{
  "horizontal_flip": true,
  "tokenizer": "word",
  "loss": "softmax",
  "encoder_stem": "deep",
  "init": "orthogonal",
  "residual_init": "none",
  "learning_rate": 0.0015,
  "lr_schedule": "wsd",
  "decay_fraction": 0.3
}
Rows from block 3 of the text encoder of a small contrastive image-text model, named by matrix and row number. Rows with one number belong to one neuron. Each number is 50 + 12 x the weight over its row's rms, rounded and kept within 0 to 99. All counts start at 0.
After each neuron's rows are labels from the 100 texts, of 14848, where the neuron reaches its highest value: "tokens" is the input token at the peak. Only what is clearly more common there than usual is listed. The data: regions of photos with short descriptions (Visual Genome).
# fc1: MLP up (text_encoder.blocks.3.mlp.fc1.weight, 512x128), inputs 0-63
# fc2: MLP down (text_encoder.blocks.3.mlp.fc2.weight, 128x512, transposed), outputs 0-63

fc1.40:55 54 38 62 24 42 64 50 64 35 54 56 43 59 61 27 50 32 57 44 63 40 44 54 34 66 23 63 35 33 44 39 52 58 55 61 65 56 30 31 49 55 58 65 68 40 57 48 44 53 32 47 46 56 45 50 44 48 16 41 55 41 49 83
fc2.40:43 76 61 47 40 68 49 30 48 64 34 62 48 54 42 61 54 41 47 50 38 47 48 45 42 58 82 38 57 60 48 50 34 57 65 55 45 27 68 48 63 78 51 43 56 69 48 33 51 36 62 47 55 41 53 56 61 57 64 60 40 46 59 34
tokens: "on"; "women"

fc1.299:49 31 48 70 43 56 46 54 44 57 63 53 42 50 53 39 52 19 70 49 44 52 41 43 61 72 19 40 35 26 51 43 70 49 70 59 69 52 61 35 50 44 46 54 57 58 54 46 44 59 64 53 35 29 61 40 44 45 56 56 60 67 50 35
fc2.299:31 40 62 52 52 50 45 40 38 54 67 51 36 59 66 60 71 43 41 54 42 50 63 73 45 52 62 42 47 50 43 51 37 37 33 56 65 75 58 41 42 57 43 45 65 64 27 63 39 42 72 57 67 68 53 73 60 35 62 47 59 66 67 52
tokens: "white"

fc1.493:44 41 58 61 35 44 57 53 63 49 63 56 77 66 42 58 42 36 69 55 47 44 54 50 63 33 63 68 59 44 52 32 60 44 55 55 49 58 60 33 47 56 54 27 35 37 30 71 56 56 57 39 30 43 64 40 39 44 34 53 48 61 43 61
fc2.493:54 35 49 46 48 67 46 57 47 39 71 51 69 57 42 32 12 48 70 47 69 44 48 50 43 55 43 45 48 46 43 35 46 66 32 46 50 67 52 61 69 40 56 48 44 46 47 61 40 40 71 49 49 53 60 39 34 64 31 63 50 71 36 46
tokens: "blue"

fc1.379:49 51 72 61 37 24 58 61 65 53 35 50 54 64 35 57 71 54 48 52 28 66 58 63 63 56 59 68 46 33 44 63 61 31 53 52 77 62 20 36 37 27 50 53 46 67 50 62 43 54 62 58 26 67 53 49 54 47 58 29 66 54 62 55
fc2.379:43 61 62 61 58 31 51 58 46 31 32 66 58 59 20 58 51 46 64 36 42 54 36 42 54 43 51 55 52 39 54 49 40 66 72 54 49 75 33 62 48 69 55 38 25 37 42 71 49 54 54 55 42 66 38 32 39 57 49 39 42 42 40 41
tokens: "sky"; "<end>"

fc1.135:69 57 62 48 40 49 53 56 62 37 39 67 65 49 52 27 53 50 85 41 53 51 32 49 40 38 21 43 24 41 64 41 56 50 43 59 50 63 50 44 57 34 48 71 52 61 61 48 56 66 65 51 45 62 35 43 62 50 62 55 65 38 54 48
fc2.135:47 34 49 58 30 61 54 56 68 57 68 55 32 47 48 59 55 36 50 38 56 55 53 48 35 54 64 54 30 47 53 57 73 43 32 37 41 39 52 45 28 33 57 81 50 54 75 50 50 53 48 30 38 63 61 52 41 70 32 65 66 63 49 40
tokens: "<end>"

fc1.285:34 62 56 57 57 28 61 43 49 47 49 54 46 55 52 20 67 52 48 49 59 75 49 51 41 46 11 39 54 53 48 47 45 55 62 57 47 54 41 32 51 50 57 43 70 36 46 44 74 68 45 51 51 37 75 41 58 36 56 51 76 38 65 68
fc2.285:67 51 51 38 62 36 44 41 33 63 46 37 69 43 57 34 33 57 41 52 45 62 56 49 53 30 71 55 67 44 62 46 43 57 52 54 12 61 50 58 74 63 52 47 41 52 44 36 64 43 38 31 45 21 47 23 65 42 42 62 33 43 36 35
tokens: "sky"; "clouds"

fc1.278:62 38 56 57 60 37 67 49 76 34 44 63 52 53 53 44 39 64 55 34 46 70 63 54 31 33 40 50 56 57 73 57 52 41 51 61 43 26 50 72 46 66 60 38 55 68 59 54 79 78 45 26 41 59 41 46 57 55 44 50 66 36 57 44
fc2.278:53 50 63 42 61 37 37 71 57 43 35 71 69 47 27 69 54 62 41 71 39 62 36 69 44 74 46 64 70 49 50 49 44 49 47 52 44 48 43 58 50 38 43 74 51 79 47 54 42 29 58 65 49 54 53 54 47 32 51 48 57 59 67 61
tokens: "sign"

fc1.146:55 58 73 42 55 37 47 77 72 55 31 46 72 79 35 41 59 41 63 34 45 39 59 48 54 46 65 46 46 39 44 41 61 31 58 54 56 48 46 66 43 48 42 30 37 39 49 47 41 65 58 67 38 67 45 26 55 41 49 50 53 65 36 42
fc2.146:68 46 27 42 51 58 66 43 53 66 49 61 33 47 60 67 54 57 41 74 44 65 75 48 52 51 61 43 64 55 61 59 72 53 40 41 62 36 61 52 54 43 57 80 52 51 34 37 51 44 36 47 36 47 32 62 39 62 43 45 27 38 44 66
tokens: "green"; "in"

fc1.430:40 67 59 61 37 46 58 33 39 33 62 51 32 43 61 35 67 49 55 43 67 67 60 46 41 36 39 61 34 51 48 38 39 43 56 60 52 54 39 30 49 48 69 58 53 39 40 51 57 70 28 41 46 64 71 49 55 39 28 40 58 39 57 64
fc2.430:46 50 35 42 47 40 56 70 67 61 54 34 36 46 34 65 63 44 25 35 51 36 54 50 58 54 60 54 37 49 26 43 62 48 57 51 44 46 38 55 37 49 59 48 28 49 47 43 51 56 37 39 46 53 65 59 38 55 32 41 43 49 41 28
tokens: "is"; "."

fc1.297:59 35 51 54 32 27 52 62 73 41 66 47 42 41 63 49 49 52 64 52 32 67 53 55 42 27 51 34 40 52 37 55 68 17 45 33 55 50 34 61 27 52 48 57 48 47 44 70 40 53 36 29 66 61 59 42 50 53 38 46 73 64 54 64
fc2.297:38 41 40 49 24 53 27 34 48 55 55 53 52 46 43 67 52 23 42 42 48 26 50 59 50 73 47 51 42 54 66 59 51 44 41 49 59 50 62 44 30 45 36 55 56 65 58 37 63 39 59 64 69 54 41 71 45 65 48 90 66 59 54 60
tokens: "sky"; "on"

fc1.177:51 46 51 55 32 35 64 60 43 63 55 48 54 52 59 54 56 35 48 27 53 77 57 46 51 49 36 62 47 36 55 43 56 38 97 50 59 52 41 50 46 45 43 38 50 36 55 45 56 71 47 40 24 51 56 31 58 39 58 40 50 51 57 39
fc2.177:52 37 57 49 76 56 45 63 54 48 49 47 42 64 63 27 44 53 63 49 44 68 44 36 52 37 38 26 39 38 24 61 58 39 65 43 71 44 45 44 50 49 48 61 76 28 67 60 37 52 47 46 43 23 53 34 41 50 26 38 51 58 44 47
tokens: "sky"; "<end>"

fc1.431:47 14 35 75 59 50 63 50 56 23 59 40 54 57 55 36 52 40 47 28 69 81 59 53 47 70 50 21 30 35 57 58 58 56 46 59 76 60 48 52 43 49 64 48 43 28 43 50 40 65 47 56 36 71 48 50 54 34 40 57 58 49 46 34
fc2.431:33 43 61 42 55 47 60 59 51 44 57 39 70 54 52 35 66 65 64 60 55 43 39 44 47 52 30 40 33 38 39 48 43 53 77 63 64 63 46 51 51 62 47 24 31 54 38 42 72 59 39 48 35 43 67 46 27 53 60 35 44 46 41 56
tokens: "is"; "a"; "."

fc1.385:53 51 45 57 46 52 22 62 44 46 39 47 37 73 68 48 55 53 50 51 49 37 41 47 33 75 49 62 43 45 79 57 53 48 40 49 63 66 29 53 37 31 48 61 68 56 60 48 47 52 33 41 59 38 43 54 55 39 48 51 50 54 70 65
fc2.385:50 51 51 60 43 50 50 37 44 68 42 56 33 48 43 57 58 60 41 51 49 52 75 48 62 19 65 49 38 67 48 47 29 38 51 55 60 56 51 67 42 46 56 49 54 50 33 57 45 40 66 57 31 42 40 58 66 40 41 40 53 43 49 43
tokens: "dog"; "on"

fc1.239:51 47 62 61 46 29 63 68 63 42 61 36 62 56 53 56 52 54 49 40 26 57 69 69 71 50 61 66 63 40 54 47 57 50 87 49 41 59 56 55 38 60 44 31 31 65 57 55 50 37 39 52 43 39 47 18 45 46 49 42 56 50 45 30
fc2.239:53 46 59 41 56 65 52 46 41 59 57 50 44 40 51 32 33 52 74 59 49 42 50 35 27 40 26 65 47 37 33 68 47 52 70 48 52 63 51 48 56 57 48 44 53 38 29 61 58 71 49 60 58 29 67 53 33 71 70 54 53 58 45 82
tokens: "black"; "sky"

fc1.185:43 37 37 74 43 51 20 36 56 40 62 46 38 65 49 49 44 45 62 48 52 68 44 39 78 64 54 47 49 50 43 57 61 46 49 52 54 51 50 37 42 53 51 51 45 62 46 70 56 53 65 21 31 59 64 53 49 56 32 47 65 58 60 33
fc2.185:59 64 50 63 56 61 33 54 52 59 44 41 45 18 45 54 42 68 58 62 75 53 49 54 62 35 41 44 35 69 49 37 64 60 36 60 34 35 54 63 50 56 73 57 56 43 50 54 44 45 51 47 40 49 61 44 83 44 52 46 73 29 70 42
tokens: "car"; "catcher"

fc1.376:52 64 62 81 68 48 33 57 38 35 49 51 53 51 60 21 56 51 55 34 63 35 63 46 54 56 45 27 38 47 71 41 54 40 57 58 53 57 44 50 40 46 63 27 65 26 39 47 60 61 55 57 46 40 43 16 71 48 50 11 54 40 53 49
fc2.376:30 35 59 34 63 54 60 56 56 59 76 48 52 44 51 67 52 44 41 57 49 58 72 54 49 44 55 72 44 43 35 41 51 46 28 43 56 34 52 40 39 55 63 63 45 35 51 60 38 47 40 59 46 35 61 76 30 48 47 29 33 57 34 27
tokens: "white"; "on"; "with"; "in"

fc1.64:38 33 39 48 49 60 32 37 30 35 58 62 46 56 39 43 37 41 74 66 63 55 38 40 41 23 34 60 50 35 52 62 70 61 45 74 54 51 54 66 50 48 52 41 50 30 09 63 50 77 64 19 36 45 59 56 51 42 27 51 49 55 60 43
fc2.64:30 60 46 45 31 71 50 37 47 52 65 35 54 44 57 51 46 46 40 45 33 27 42 31 62 69 50 35 44 68 32 66 39 46 54 60 71 46 53 42 68 39 36 50 56 56 61 12 60 46 54 69 52 50 81 56 56 41 56 60 63 67 81 42
tokens: "black"; "."; "is"

fc1.396:52 14 60 35 69 49 40 62 48 43 54 58 59 58 57 24 36 40 65 49 41 64 43 52 64 29 34 44 58 32 39 52 40 41 59 47 55 59 59 46 54 50 39 43 55 50 37 57 57 75 65 49 43 44 46 47 61 35 42 51 56 68 45 37
fc2.396:44 38 53 65 34 73 46 35 57 40 71 53 37 49 59 41 42 20 52 38 66 53 40 44 67 48 61 31 41 37 54 68 44 58 65 37 61 55 51 36 38 42 37 57 53 49 52 47 45 59 78 59 39 62 61 41 50 65 57 56 67 60 75 51
tokens: "yellow"

fc1.384:44 46 44 65 55 40 57 35 53 56 45 41 56 80 43 38 57 31 44 71 49 68 48 77 43 51 30 44 61 44 44 50 50 58 48 52 59 56 10 50 50 64 54 51 69 64 55 61 50 52 60 49 23 40 54 56 51 27 39 55 52 47 60 34
fc2.384:62 64 50 55 40 48 62 64 37 56 25 64 56 45 40 53 40 64 34 49 49 21 37 45 66 63 55 67 48 50 40 32 58 64 69 68 37 40 52 49 51 48 59 35 46 61 40 24 55 49 49 48 43 56 45 49 49 58 64 72 46 36 49 58
tokens: "a"; "green"

fc1.253:46 32 66 39 50 46 57 62 69 57 32 54 79 68 40 50 44 42 70 47 31 59 43 54 55 46 43 42 53 45 42 50 34 51 56 75 68 52 54 38 60 56 31 31 35 78 62 61 57 51 66 42 32 51 51 40 48 45 54 43 50 60 38 52
fc2.253:48 63 38 64 29 63 48 42 69 62 49 45 34 45 47 55 52 45 45 48 56 46 57 58 36 67 55 55 40 53 50 71 53 42 39 33 52 62 48 40 47 47 44 71 63 52 57 41 45 44 50 44 60 71 59 71 63 67 56 65 69 57 65 61
tokens: "shirt"; "yellow"

fc1.341:55 50 36 65 56 46 48 65 58 51 51 58 45 55 51 50 51 54 60 22 62 78 64 56 45 65 44 40 37 53 73 65 61 46 46 56 75 54 53 58 45 39 37 54 59 33 32 52 50 63 44 56 31 71 41 24 68 44 18 34 68 57 46 50
fc2.341:39 54 45 56 59 39 63 53 61 37 50 40 41 55 38 45 84 77 59 46 54 51 46 33 56 69 33 44 45 57 52 64 51 42 58 37 71 56 41 49 45 52 44 53 26 67 46 43 64 49 35 73 35 65 47 39 27 57 49 24 43 47 35 55
tokens: "on"; "the"

fc1.119:40 21 44 59 36 51 50 34 40 54 59 63 45 57 60 16 43 39 73 45 64 56 66 43 74 41 35 56 57 49 54 47 74 47 44 52 47 48 50 49 48 60 51 47 44 34 52 53 60 49 42 58 49 55 68 58 58 48 11 37 46 47 54 62
fc2.119:56 54 43 62 62 48 39 60 46 63 39 42 40 61 65 43 38 40 27 33 56 14 45 43 49 54 57 41 48 63 44 40 51 50 65 58 35 54 61 51 42 47 53 23 77 45 57 31 70 43 59 50 60 34 41 38 65 55 55 65 55 37 63 60
tokens: "on"

fc1.182:47 30 66 41 57 48 50 99 57 61 46 54 60 46 54 43 53 56 57 49 40 59 48 55 45 58 11 58 32 40 41 34 66 48 45 42 58 20 29 51 36 44 57 57 48 43 45 62 42 50 39 65 24 55 36 66 43 58 32 48 53 51 49 71
fc2.182:71 36 53 64 49 69 33 32 50 49 58 39 60 44 61 19 27 47 56 56 78 25 47 34 45 34 46 34 57 46 52 62 27 60 62 68 36 52 69 60 68 51 62 33 55 31 63 48 56 72 53 55 46 53 55 28 68 44 59 57 53 45 44 52
tokens: "metal"

fc1.259:30 46 75 49 54 33 58 67 65 51 40 54 44 70 48 51 67 39 40 50 53 55 59 78 38 66 47 30 55 38 48 46 52 36 49 54 48 58 35 46 32 43 55 43 56 51 66 58 34 55 65 56 46 61 66 63 59 32 51 24 68 65 53 50
fc2.259:58 56 29 39 58 72 51 43 42 56 50 69 49 53 54 61 31 36 52 26 34 67 51 31 53 53 44 58 61 54 37 79 57 34 56 50 58 57 52 54 50 51 46 52 62 64 57 58 55 49 51 39 63 52 57 34 51 69 28 41 48 65 57 43
tokens: "yellow"; "<end>"; "sky"; "tree"

fc1.462:54 39 47 58 52 41 73 67 35 51 72 45 42 61 63 53 57 35 43 34 37 53 40 53 48 47 29 54 31 30 40 50 73 44 72 62 49 49 44 43 17 47 49 50 56 44 34 60 37 54 64 57 44 49 53 37 55 50 50 49 78 55 61 31
fc2.462:39 41 63 53 59 31 40 46 50 51 56 53 51 35 51 46 40 20 24 52 57 37 47 53 41 44 44 54 62 51 37 29 38 52 56 61 31 59 46 36 45 69 52 37 50 35 35 65 55 56 64 51 52 37 55 65 64 30 62 62 53 46 53 65
tokens: "on"

fc1.212:61 66 63 46 64 47 48 52 50 38 38 62 67 67 46 44 52 40 70 51 53 50 41 42 41 39 57 37 58 53 66 53 59 50 53 82 39 39 51 54 59 48 52 46 47 44 48 44 53 51 71 57 35 62 38 32 79 47 41 50 60 44 48 32
fc2.212:41 55 48 41 58 53 53 37 58 31 55 61 20 38 35 63 59 34 41 57 51 35 32 48 45 56 40 61 38 58 51 76 53 54 41 40 43 51 60 30 61 37 34 81 29 58 36 46 42 60 60 47 69 63 62 67 51 58 63 60 53 67 55 71
tokens: "blue"; "green"

fc1.354:64 28 45 49 37 42 46 44 51 57 51 40 45 62 72 44 46 45 67 61 42 69 56 49 50 54 46 59 46 39 56 54 58 31 75 39 94 72 59 34 49 39 55 54 59 49 43 52 53 36 30 24 41 47 44 26 38 51 15 54 40 60 42 65
fc2.354:49 49 48 57 37 52 64 32 29 49 52 53 61 40 37 37 54 49 67 61 58 37 47 55 50 43 42 64 48 47 43 29 48 66 19 62 48 79 36 47 41 45 59 37 40 65 49 36 62 56 71 50 50 59 43 65 29 76 47 51 64 33 41 65
tokens: "wearing"; "black"; "at"

fc1.23:63 48 74 51 63 35 48 60 32 43 46 63 43 73 49 49 58 43 57 49 43 61 49 66 62 28 45 33 40 28 43 36 55 42 72 43 49 43 16 43 31 35 40 41 51 43 40 65 41 74 74 67 50 49 52 38 50 55 53 32 75 52 60 58
fc2.23:31 43 26 50 61 60 42 31 57 68 52 68 52 34 49 48 34 54 55 51 30 47 55 31 46 38 48 67 69 52 58 61 46 49 43 59 55 52 72 53 50 56 61 32 43 44 45 57 81 39 52 26 56 51 43 42 48 53 65 59 40 41 47 53
tokens: "sky"; "lines"

fc1.97:48 51 39 52 62 35 73 69 60 44 46 60 75 46 38 41 43 43 70 43 37 74 61 54 56 26 52 52 72 26 52 50 55 48 60 45 59 53 48 34 51 60 61 39 37 52 49 60 50 60 50 39 40 67 45 24 46 20 50 49 43 62 32 62
fc2.97:18 67 51 50 67 59 59 37 60 53 62 64 28 57 53 40 49 27 35 55 41 52 41 33 55 37 58 18 36 51 45 79 29 63 46 69 71 58 66 42 53 46 36 49 44 32 59 43 46 41 59 49 36 45 64 49 50 31 49 38 43 51 58 64
tokens: "black"; "."

fc1.142:43 59 47 65 52 52 46 61 26 41 70 58 52 39 39 63 43 56 46 30 56 56 51 47 61 46 51 58 56 48 51 54 49 59 59 53 57 35 30 67 34 43 59 44 45 20 31 57 55 52 61 71 30 73 47 32 40 48 45 43 56 55 58 54
fc2.142:44 61 56 34 41 72 56 41 50 51 45 73 38 70 56 50 34 47 38 52 38 58 41 41 40 29 75 33 46 59 38 56 48 46 57 49 35 77 55 67 54 41 42 37 61 63 59 16 57 43 69 25 61 54 48 66 50 59 38 50 41 49 61 49
tokens: "white"; "with"; "on"

fc1.244:51 31 50 50 44 40 70 51 72 38 57 58 48 45 42 47 59 45 49 36 64 60 58 54 56 36 46 64 26 33 55 36 52 51 58 38 57 53 40 31 38 59 61 66 18 53 57 55 56 63 39 35 19 57 46 55 41 51 15 53 50 37 36 66
fc2.244:51 56 52 41 50 65 40 58 40 45 45 37 62 45 35 39 45 56 50 51 40 38 36 61 45 34 77 29 77 55 50 73 22 54 35 46 35 48 52 61 57 41 35 27 50 51 56 39 62 49 61 77 68 52 61 46 47 51 51 55 63 56 65 49
tokens: "is"

fc1.437:46 42 71 52 45 45 41 52 38 49 47 60 62 63 52 14 43 44 82 38 66 73 42 45 67 37 37 32 51 43 48 46 49 60 38 64 48 70 37 62 51 32 32 41 35 41 59 67 46 77 69 67 29 62 47 36 54 46 57 39 54 40 54 51
fc2.437:33 57 51 57 56 56 80 50 68 39 68 38 34 40 47 39 68 31 44 46 55 41 52 50 55 40 44 23 50 49 41 71 67 52 46 60 67 54 55 52 49 23 58 54 56 43 46 31 40 49 55 67 38 46 74 55 69 30 58 43 70 55 57 45
tokens: "green"

fc1.33:46 40 43 57 59 49 49 47 47 53 69 68 56 49 59 41 43 41 72 28 50 43 43 40 58 29 32 62 45 42 61 54 62 20 51 43 59 73 57 38 26 59 32 52 52 38 46 59 64 81 54 73 50 44 52 40 72 54 59 52 60 66 59 50
fc2.33:62 40 38 65 35 65 39 43 45 56 61 36 60 25 52 50 51 27 54 33 42 44 41 55 59 58 54 37 51 51 57 58 36 55 63 54 52 45 44 73 49 55 58 52 60 36 30 36 36 33 54 65 56 66 59 29 66 51 30 74 63 59 60 54
tokens: "white"

fc1.122:47 58 65 67 47 37 45 45 57 39 54 53 47 62 45 35 76 42 47 33 53 60 64 62 60 61 62 57 42 45 39 45 57 49 68 73 38 50 43 53 38 35 50 26 35 58 50 54 55 66 57 52 35 58 72 31 69 38 53 35 74 60 57 40
fc2.122:51 43 63 20 51 59 48 46 55 85 61 61 35 38 48 67 51 48 49 53 53 48 52 47 34 30 51 48 48 53 31 50 64 23 44 44 48 32 63 22 42 35 43 61 49 36 58 54 47 57 60 29 56 44 85 57 51 59 40 49 70 80 41 53
tokens: "<end>"; "sky"

fc1.497:44 47 50 49 51 31 59 50 74 56 35 59 58 70 56 58 59 50 70 44 57 76 60 50 50 47 42 48 36 22 59 59 75 25 59 37 92 64 42 37 45 37 40 60 44 29 45 50 43 66 48 44 17 46 39 38 54 49 40 47 47 53 43 48
fc2.497:58 32 64 49 46 38 43 51 63 44 56 35 47 61 58 36 61 37 64 49 78 40 36 45 59 50 54 29 34 43 41 45 44 55 79 69 67 60 44 44 45 52 41 50 53 34 35 55 50 66 61 52 14 54 42 34 50 45 28 43 63 53 42 64
tokens: "black"; "green"

fc1.187:44 60 41 55 56 24 57 54 69 41 48 48 51 46 67 49 46 52 45 48 39 42 59 48 43 40 63 33 57 55 73 66 67 34 44 50 70 69 42 50 50 52 55 50 54 34 46 52 62 47 34 47 39 50 39 39 74 34 47 34 53 41 64 54
fc2.187:53 36 28 54 48 67 37 60 76 41 49 46 67 64 48 52 40 56 33 38 67 77 50 54 67 45 53 51 36 55 30 45 63 69 49 42 26 66 62 49 65 31 50 57 46 64 83 49 56 32 60 60 43 37 56 35 52 55 40 57 45 41 61 37
tokens: "<end>"; "in"; "on"

fc1.308:68 44 58 61 54 38 58 44 50 41 37 65 61 42 52 23 57 51 90 48 57 37 51 51 56 34 32 52 64 52 73 28 55 34 46 61 72 68 55 42 52 50 51 36 46 55 49 50 66 50 60 66 45 51 33 43 68 42 52 35 59 32 39 68
fc2.308:55 30 69 41 47 36 73 69 42 45 65 51 49 50 40 64 61 41 40 61 54 59 40 65 63 61 65 49 42 32 57 47 51 52 46 46 52 60 43 35 31 40 40 56 29 42 38 63 56 60 63 65 32 75 29 55 08 53 57 63 36 58 38 61
tokens: "white"

fc1.382:49 38 63 55 29 47 67 73 53 59 63 59 64 54 52 57 56 46 62 24 19 58 69 61 56 34 54 61 61 44 37 59 54 42 63 57 73 41 45 40 45 20 32 50 38 49 45 60 43 52 44 58 54 49 59 49 50 46 54 28 54 75 49 49
fc2.382:58 59 62 42 57 35 44 44 66 49 57 38 59 37 41 61 29 65 55 60 44 70 62 64 53 44 55 52 75 49 46 45 24 45 55 21 66 52 34 44 53 74 56 55 45 32 37 84 32 43 41 43 60 41 60 27 34 32 50 46 44 67 44 52
tokens: "sky"; "<end>"; "on"

fc1.204:67 35 40 36 65 56 46 62 62 41 47 47 68 58 48 47 37 35 67 46 48 56 38 45 50 26 50 26 65 46 44 40 58 49 58 49 52 63 51 63 62 59 34 36 49 43 35 56 26 66 61 37 45 32 46 45 55 46 34 49 50 79 35 31
fc2.204:52 55 64 53 39 43 58 55 73 50 57 70 47 37 36 52 30 38 73 46 61 64 52 37 51 42 42 51 61 46 35 42 70 39 51 29 60 55 37 31 37 49 62 55 30 34 48 49 48 62 61 64 24 64 70 36 32 65 46 66 65 64 48 67
tokens: "green"; "black"

fc1.284:30 37 57 55 52 39 60 43 90 28 42 51 40 64 42 57 56 52 44 48 50 49 41 57 28 58 34 65 56 26 44 67 74 29 57 56 58 68 45 49 28 40 47 68 58 53 47 62 65 65 41 25 53 50 59 56 52 39 47 53 66 59 57 53
fc2.284:56 35 60 42 60 59 65 58 43 68 38 59 51 42 53 48 47 47 58 52 43 76 49 56 51 74 39 67 55 39 39 50 59 48 48 31 57 50 48 41 57 40 43 70 55 46 67 50 42 40 35 66 52 65 41 44 36 65 41 46 34 52 47 47
tokens: "yellow"

fc1.255:36 58 57 52 40 49 66 63 52 48 66 45 70 48 44 46 55 32 63 40 44 66 67 72 47 50 49 55 57 28 60 62 67 53 52 54 74 73 34 44 49 32 74 58 48 55 52 61 39 55 54 22 44 50 60 37 46 32 41 27 46 62 43 40
fc2.255:64 49 55 36 60 45 60 59 67 42 52 46 64 41 49 51 25 49 39 28 67 63 44 56 42 41 64 60 54 37 57 40 41 50 65 38 48 66 59 54 55 63 48 48 39 25 57 58 52 51 51 35 72 49 35 27 55 33 33 66 43 57 40 42
tokens: "blue"; "on"

fc1.260:44 61 35 53 55 43 53 56 51 44 64 62 66 40 58 29 44 46 93 29 26 49 60 45 52 31 47 52 61 55 58 57 59 32 67 40 68 61 56 60 53 48 51 51 51 49 33 46 41 54 43 41 31 36 51 26 65 47 48 57 53 60 53 27
fc2.260:65 44 38 54 61 51 69 59 40 40 44 56 40 63 46 70 56 64 43 63 66 42 41 47 37 54 20 63 51 69 42 34 57 48 38 57 37 44 53 71 62 47 50 55 42 41 55 57 22 45 55 63 50 57 41 68 56 38 51 51 57 61 34 70
tokens: "shirt"; "red"

fc1.208:30 29 56 56 49 55 52 39 56 51 69 44 46 65 53 37 37 21 53 40 56 67 54 49 56 35 50 53 60 34 58 66 70 56 53 50 63 67 65 37 49 53 44 35 38 38 59 66 59 44 49 31 26 56 60 27 52 42 51 53 46 62 50 35
fc2.208:57 52 54 53 40 55 55 44 40 44 38 40 46 62 40 40 69 63 51 52 66 31 25 49 46 56 27 59 43 33 38 54 57 51 41 61 55 42 33 67 53 45 52 39 48 63 39 46 32 43 55 67 49 63 40 52 45 57 43 32 60 57 37 47
tokens: "shirt"; "black"

fc1.50:66 54 65 64 53 37 43 52 54 48 40 41 57 71 51 30 59 49 58 56 65 64 53 52 52 41 64 45 42 16 43 42 59 55 64 54 63 64 21 49 46 56 67 42 47 74 47 57 42 56 37 53 18 40 47 53 42 38 22 47 39 36 54 63
fc2.50:51 35 65 37 56 29 53 65 68 39 46 28 71 39 41 45 64 52 55 47 55 59 50 62 41 46 42 58 43 47 38 25 49 51 56 68 39 44 36 70 44 71 72 46 38 48 35 80 49 53 45 46 58 58 53 36 59 27 44 35 54 41 28 47
tokens: "a"; "."; "and"

fc1.468:59 32 61 66 30 41 25 42 58 51 47 34 68 50 58 28 50 29 53 63 53 58 63 61 56 52 53 56 48 56 74 52 44 47 63 38 53 61 42 52 44 35 60 45 62 41 57 50 59 37 42 39 43 34 55 51 58 44 39 59 47 36 66 33
fc2.468:67 56 43 49 43 41 51 52 65 27 47 26 37 51 56 52 41 70 24 56 58 51 50 43 62 60 55 42 52 62 54 63 55 44 50 43 47 55 60 66 36 50 54 44 61 57 44 65 65 47 48 38 58 46 19 65 49 65 52 68 46 48 60 43
tokens: "<end>"; "a"; "down"; "and"

fc1.276:33 40 62 50 47 51 35 50 66 44 64 38 43 56 42 55 54 47 63 50 71 50 52 46 38 65 50 53 23 58 48 44 61 35 54 71 61 66 56 57 45 27 53 54 37 27 32 74 53 65 64 20 27 52 67 43 52 32 20 43 59 67 47 44
fc2.276:49 42 81 42 40 20 58 61 60 61 38 53 43 63 61 31 63 65 55 54 55 38 33 55 40 47 30 38 42 46 44 39 55 34 71 71 47 54 49 43 49 37 31 42 48 51 63 33 56 82 42 43 20 34 58 42 63 36 60 39 72 37 42 44
tokens: "car"; "road"; "is"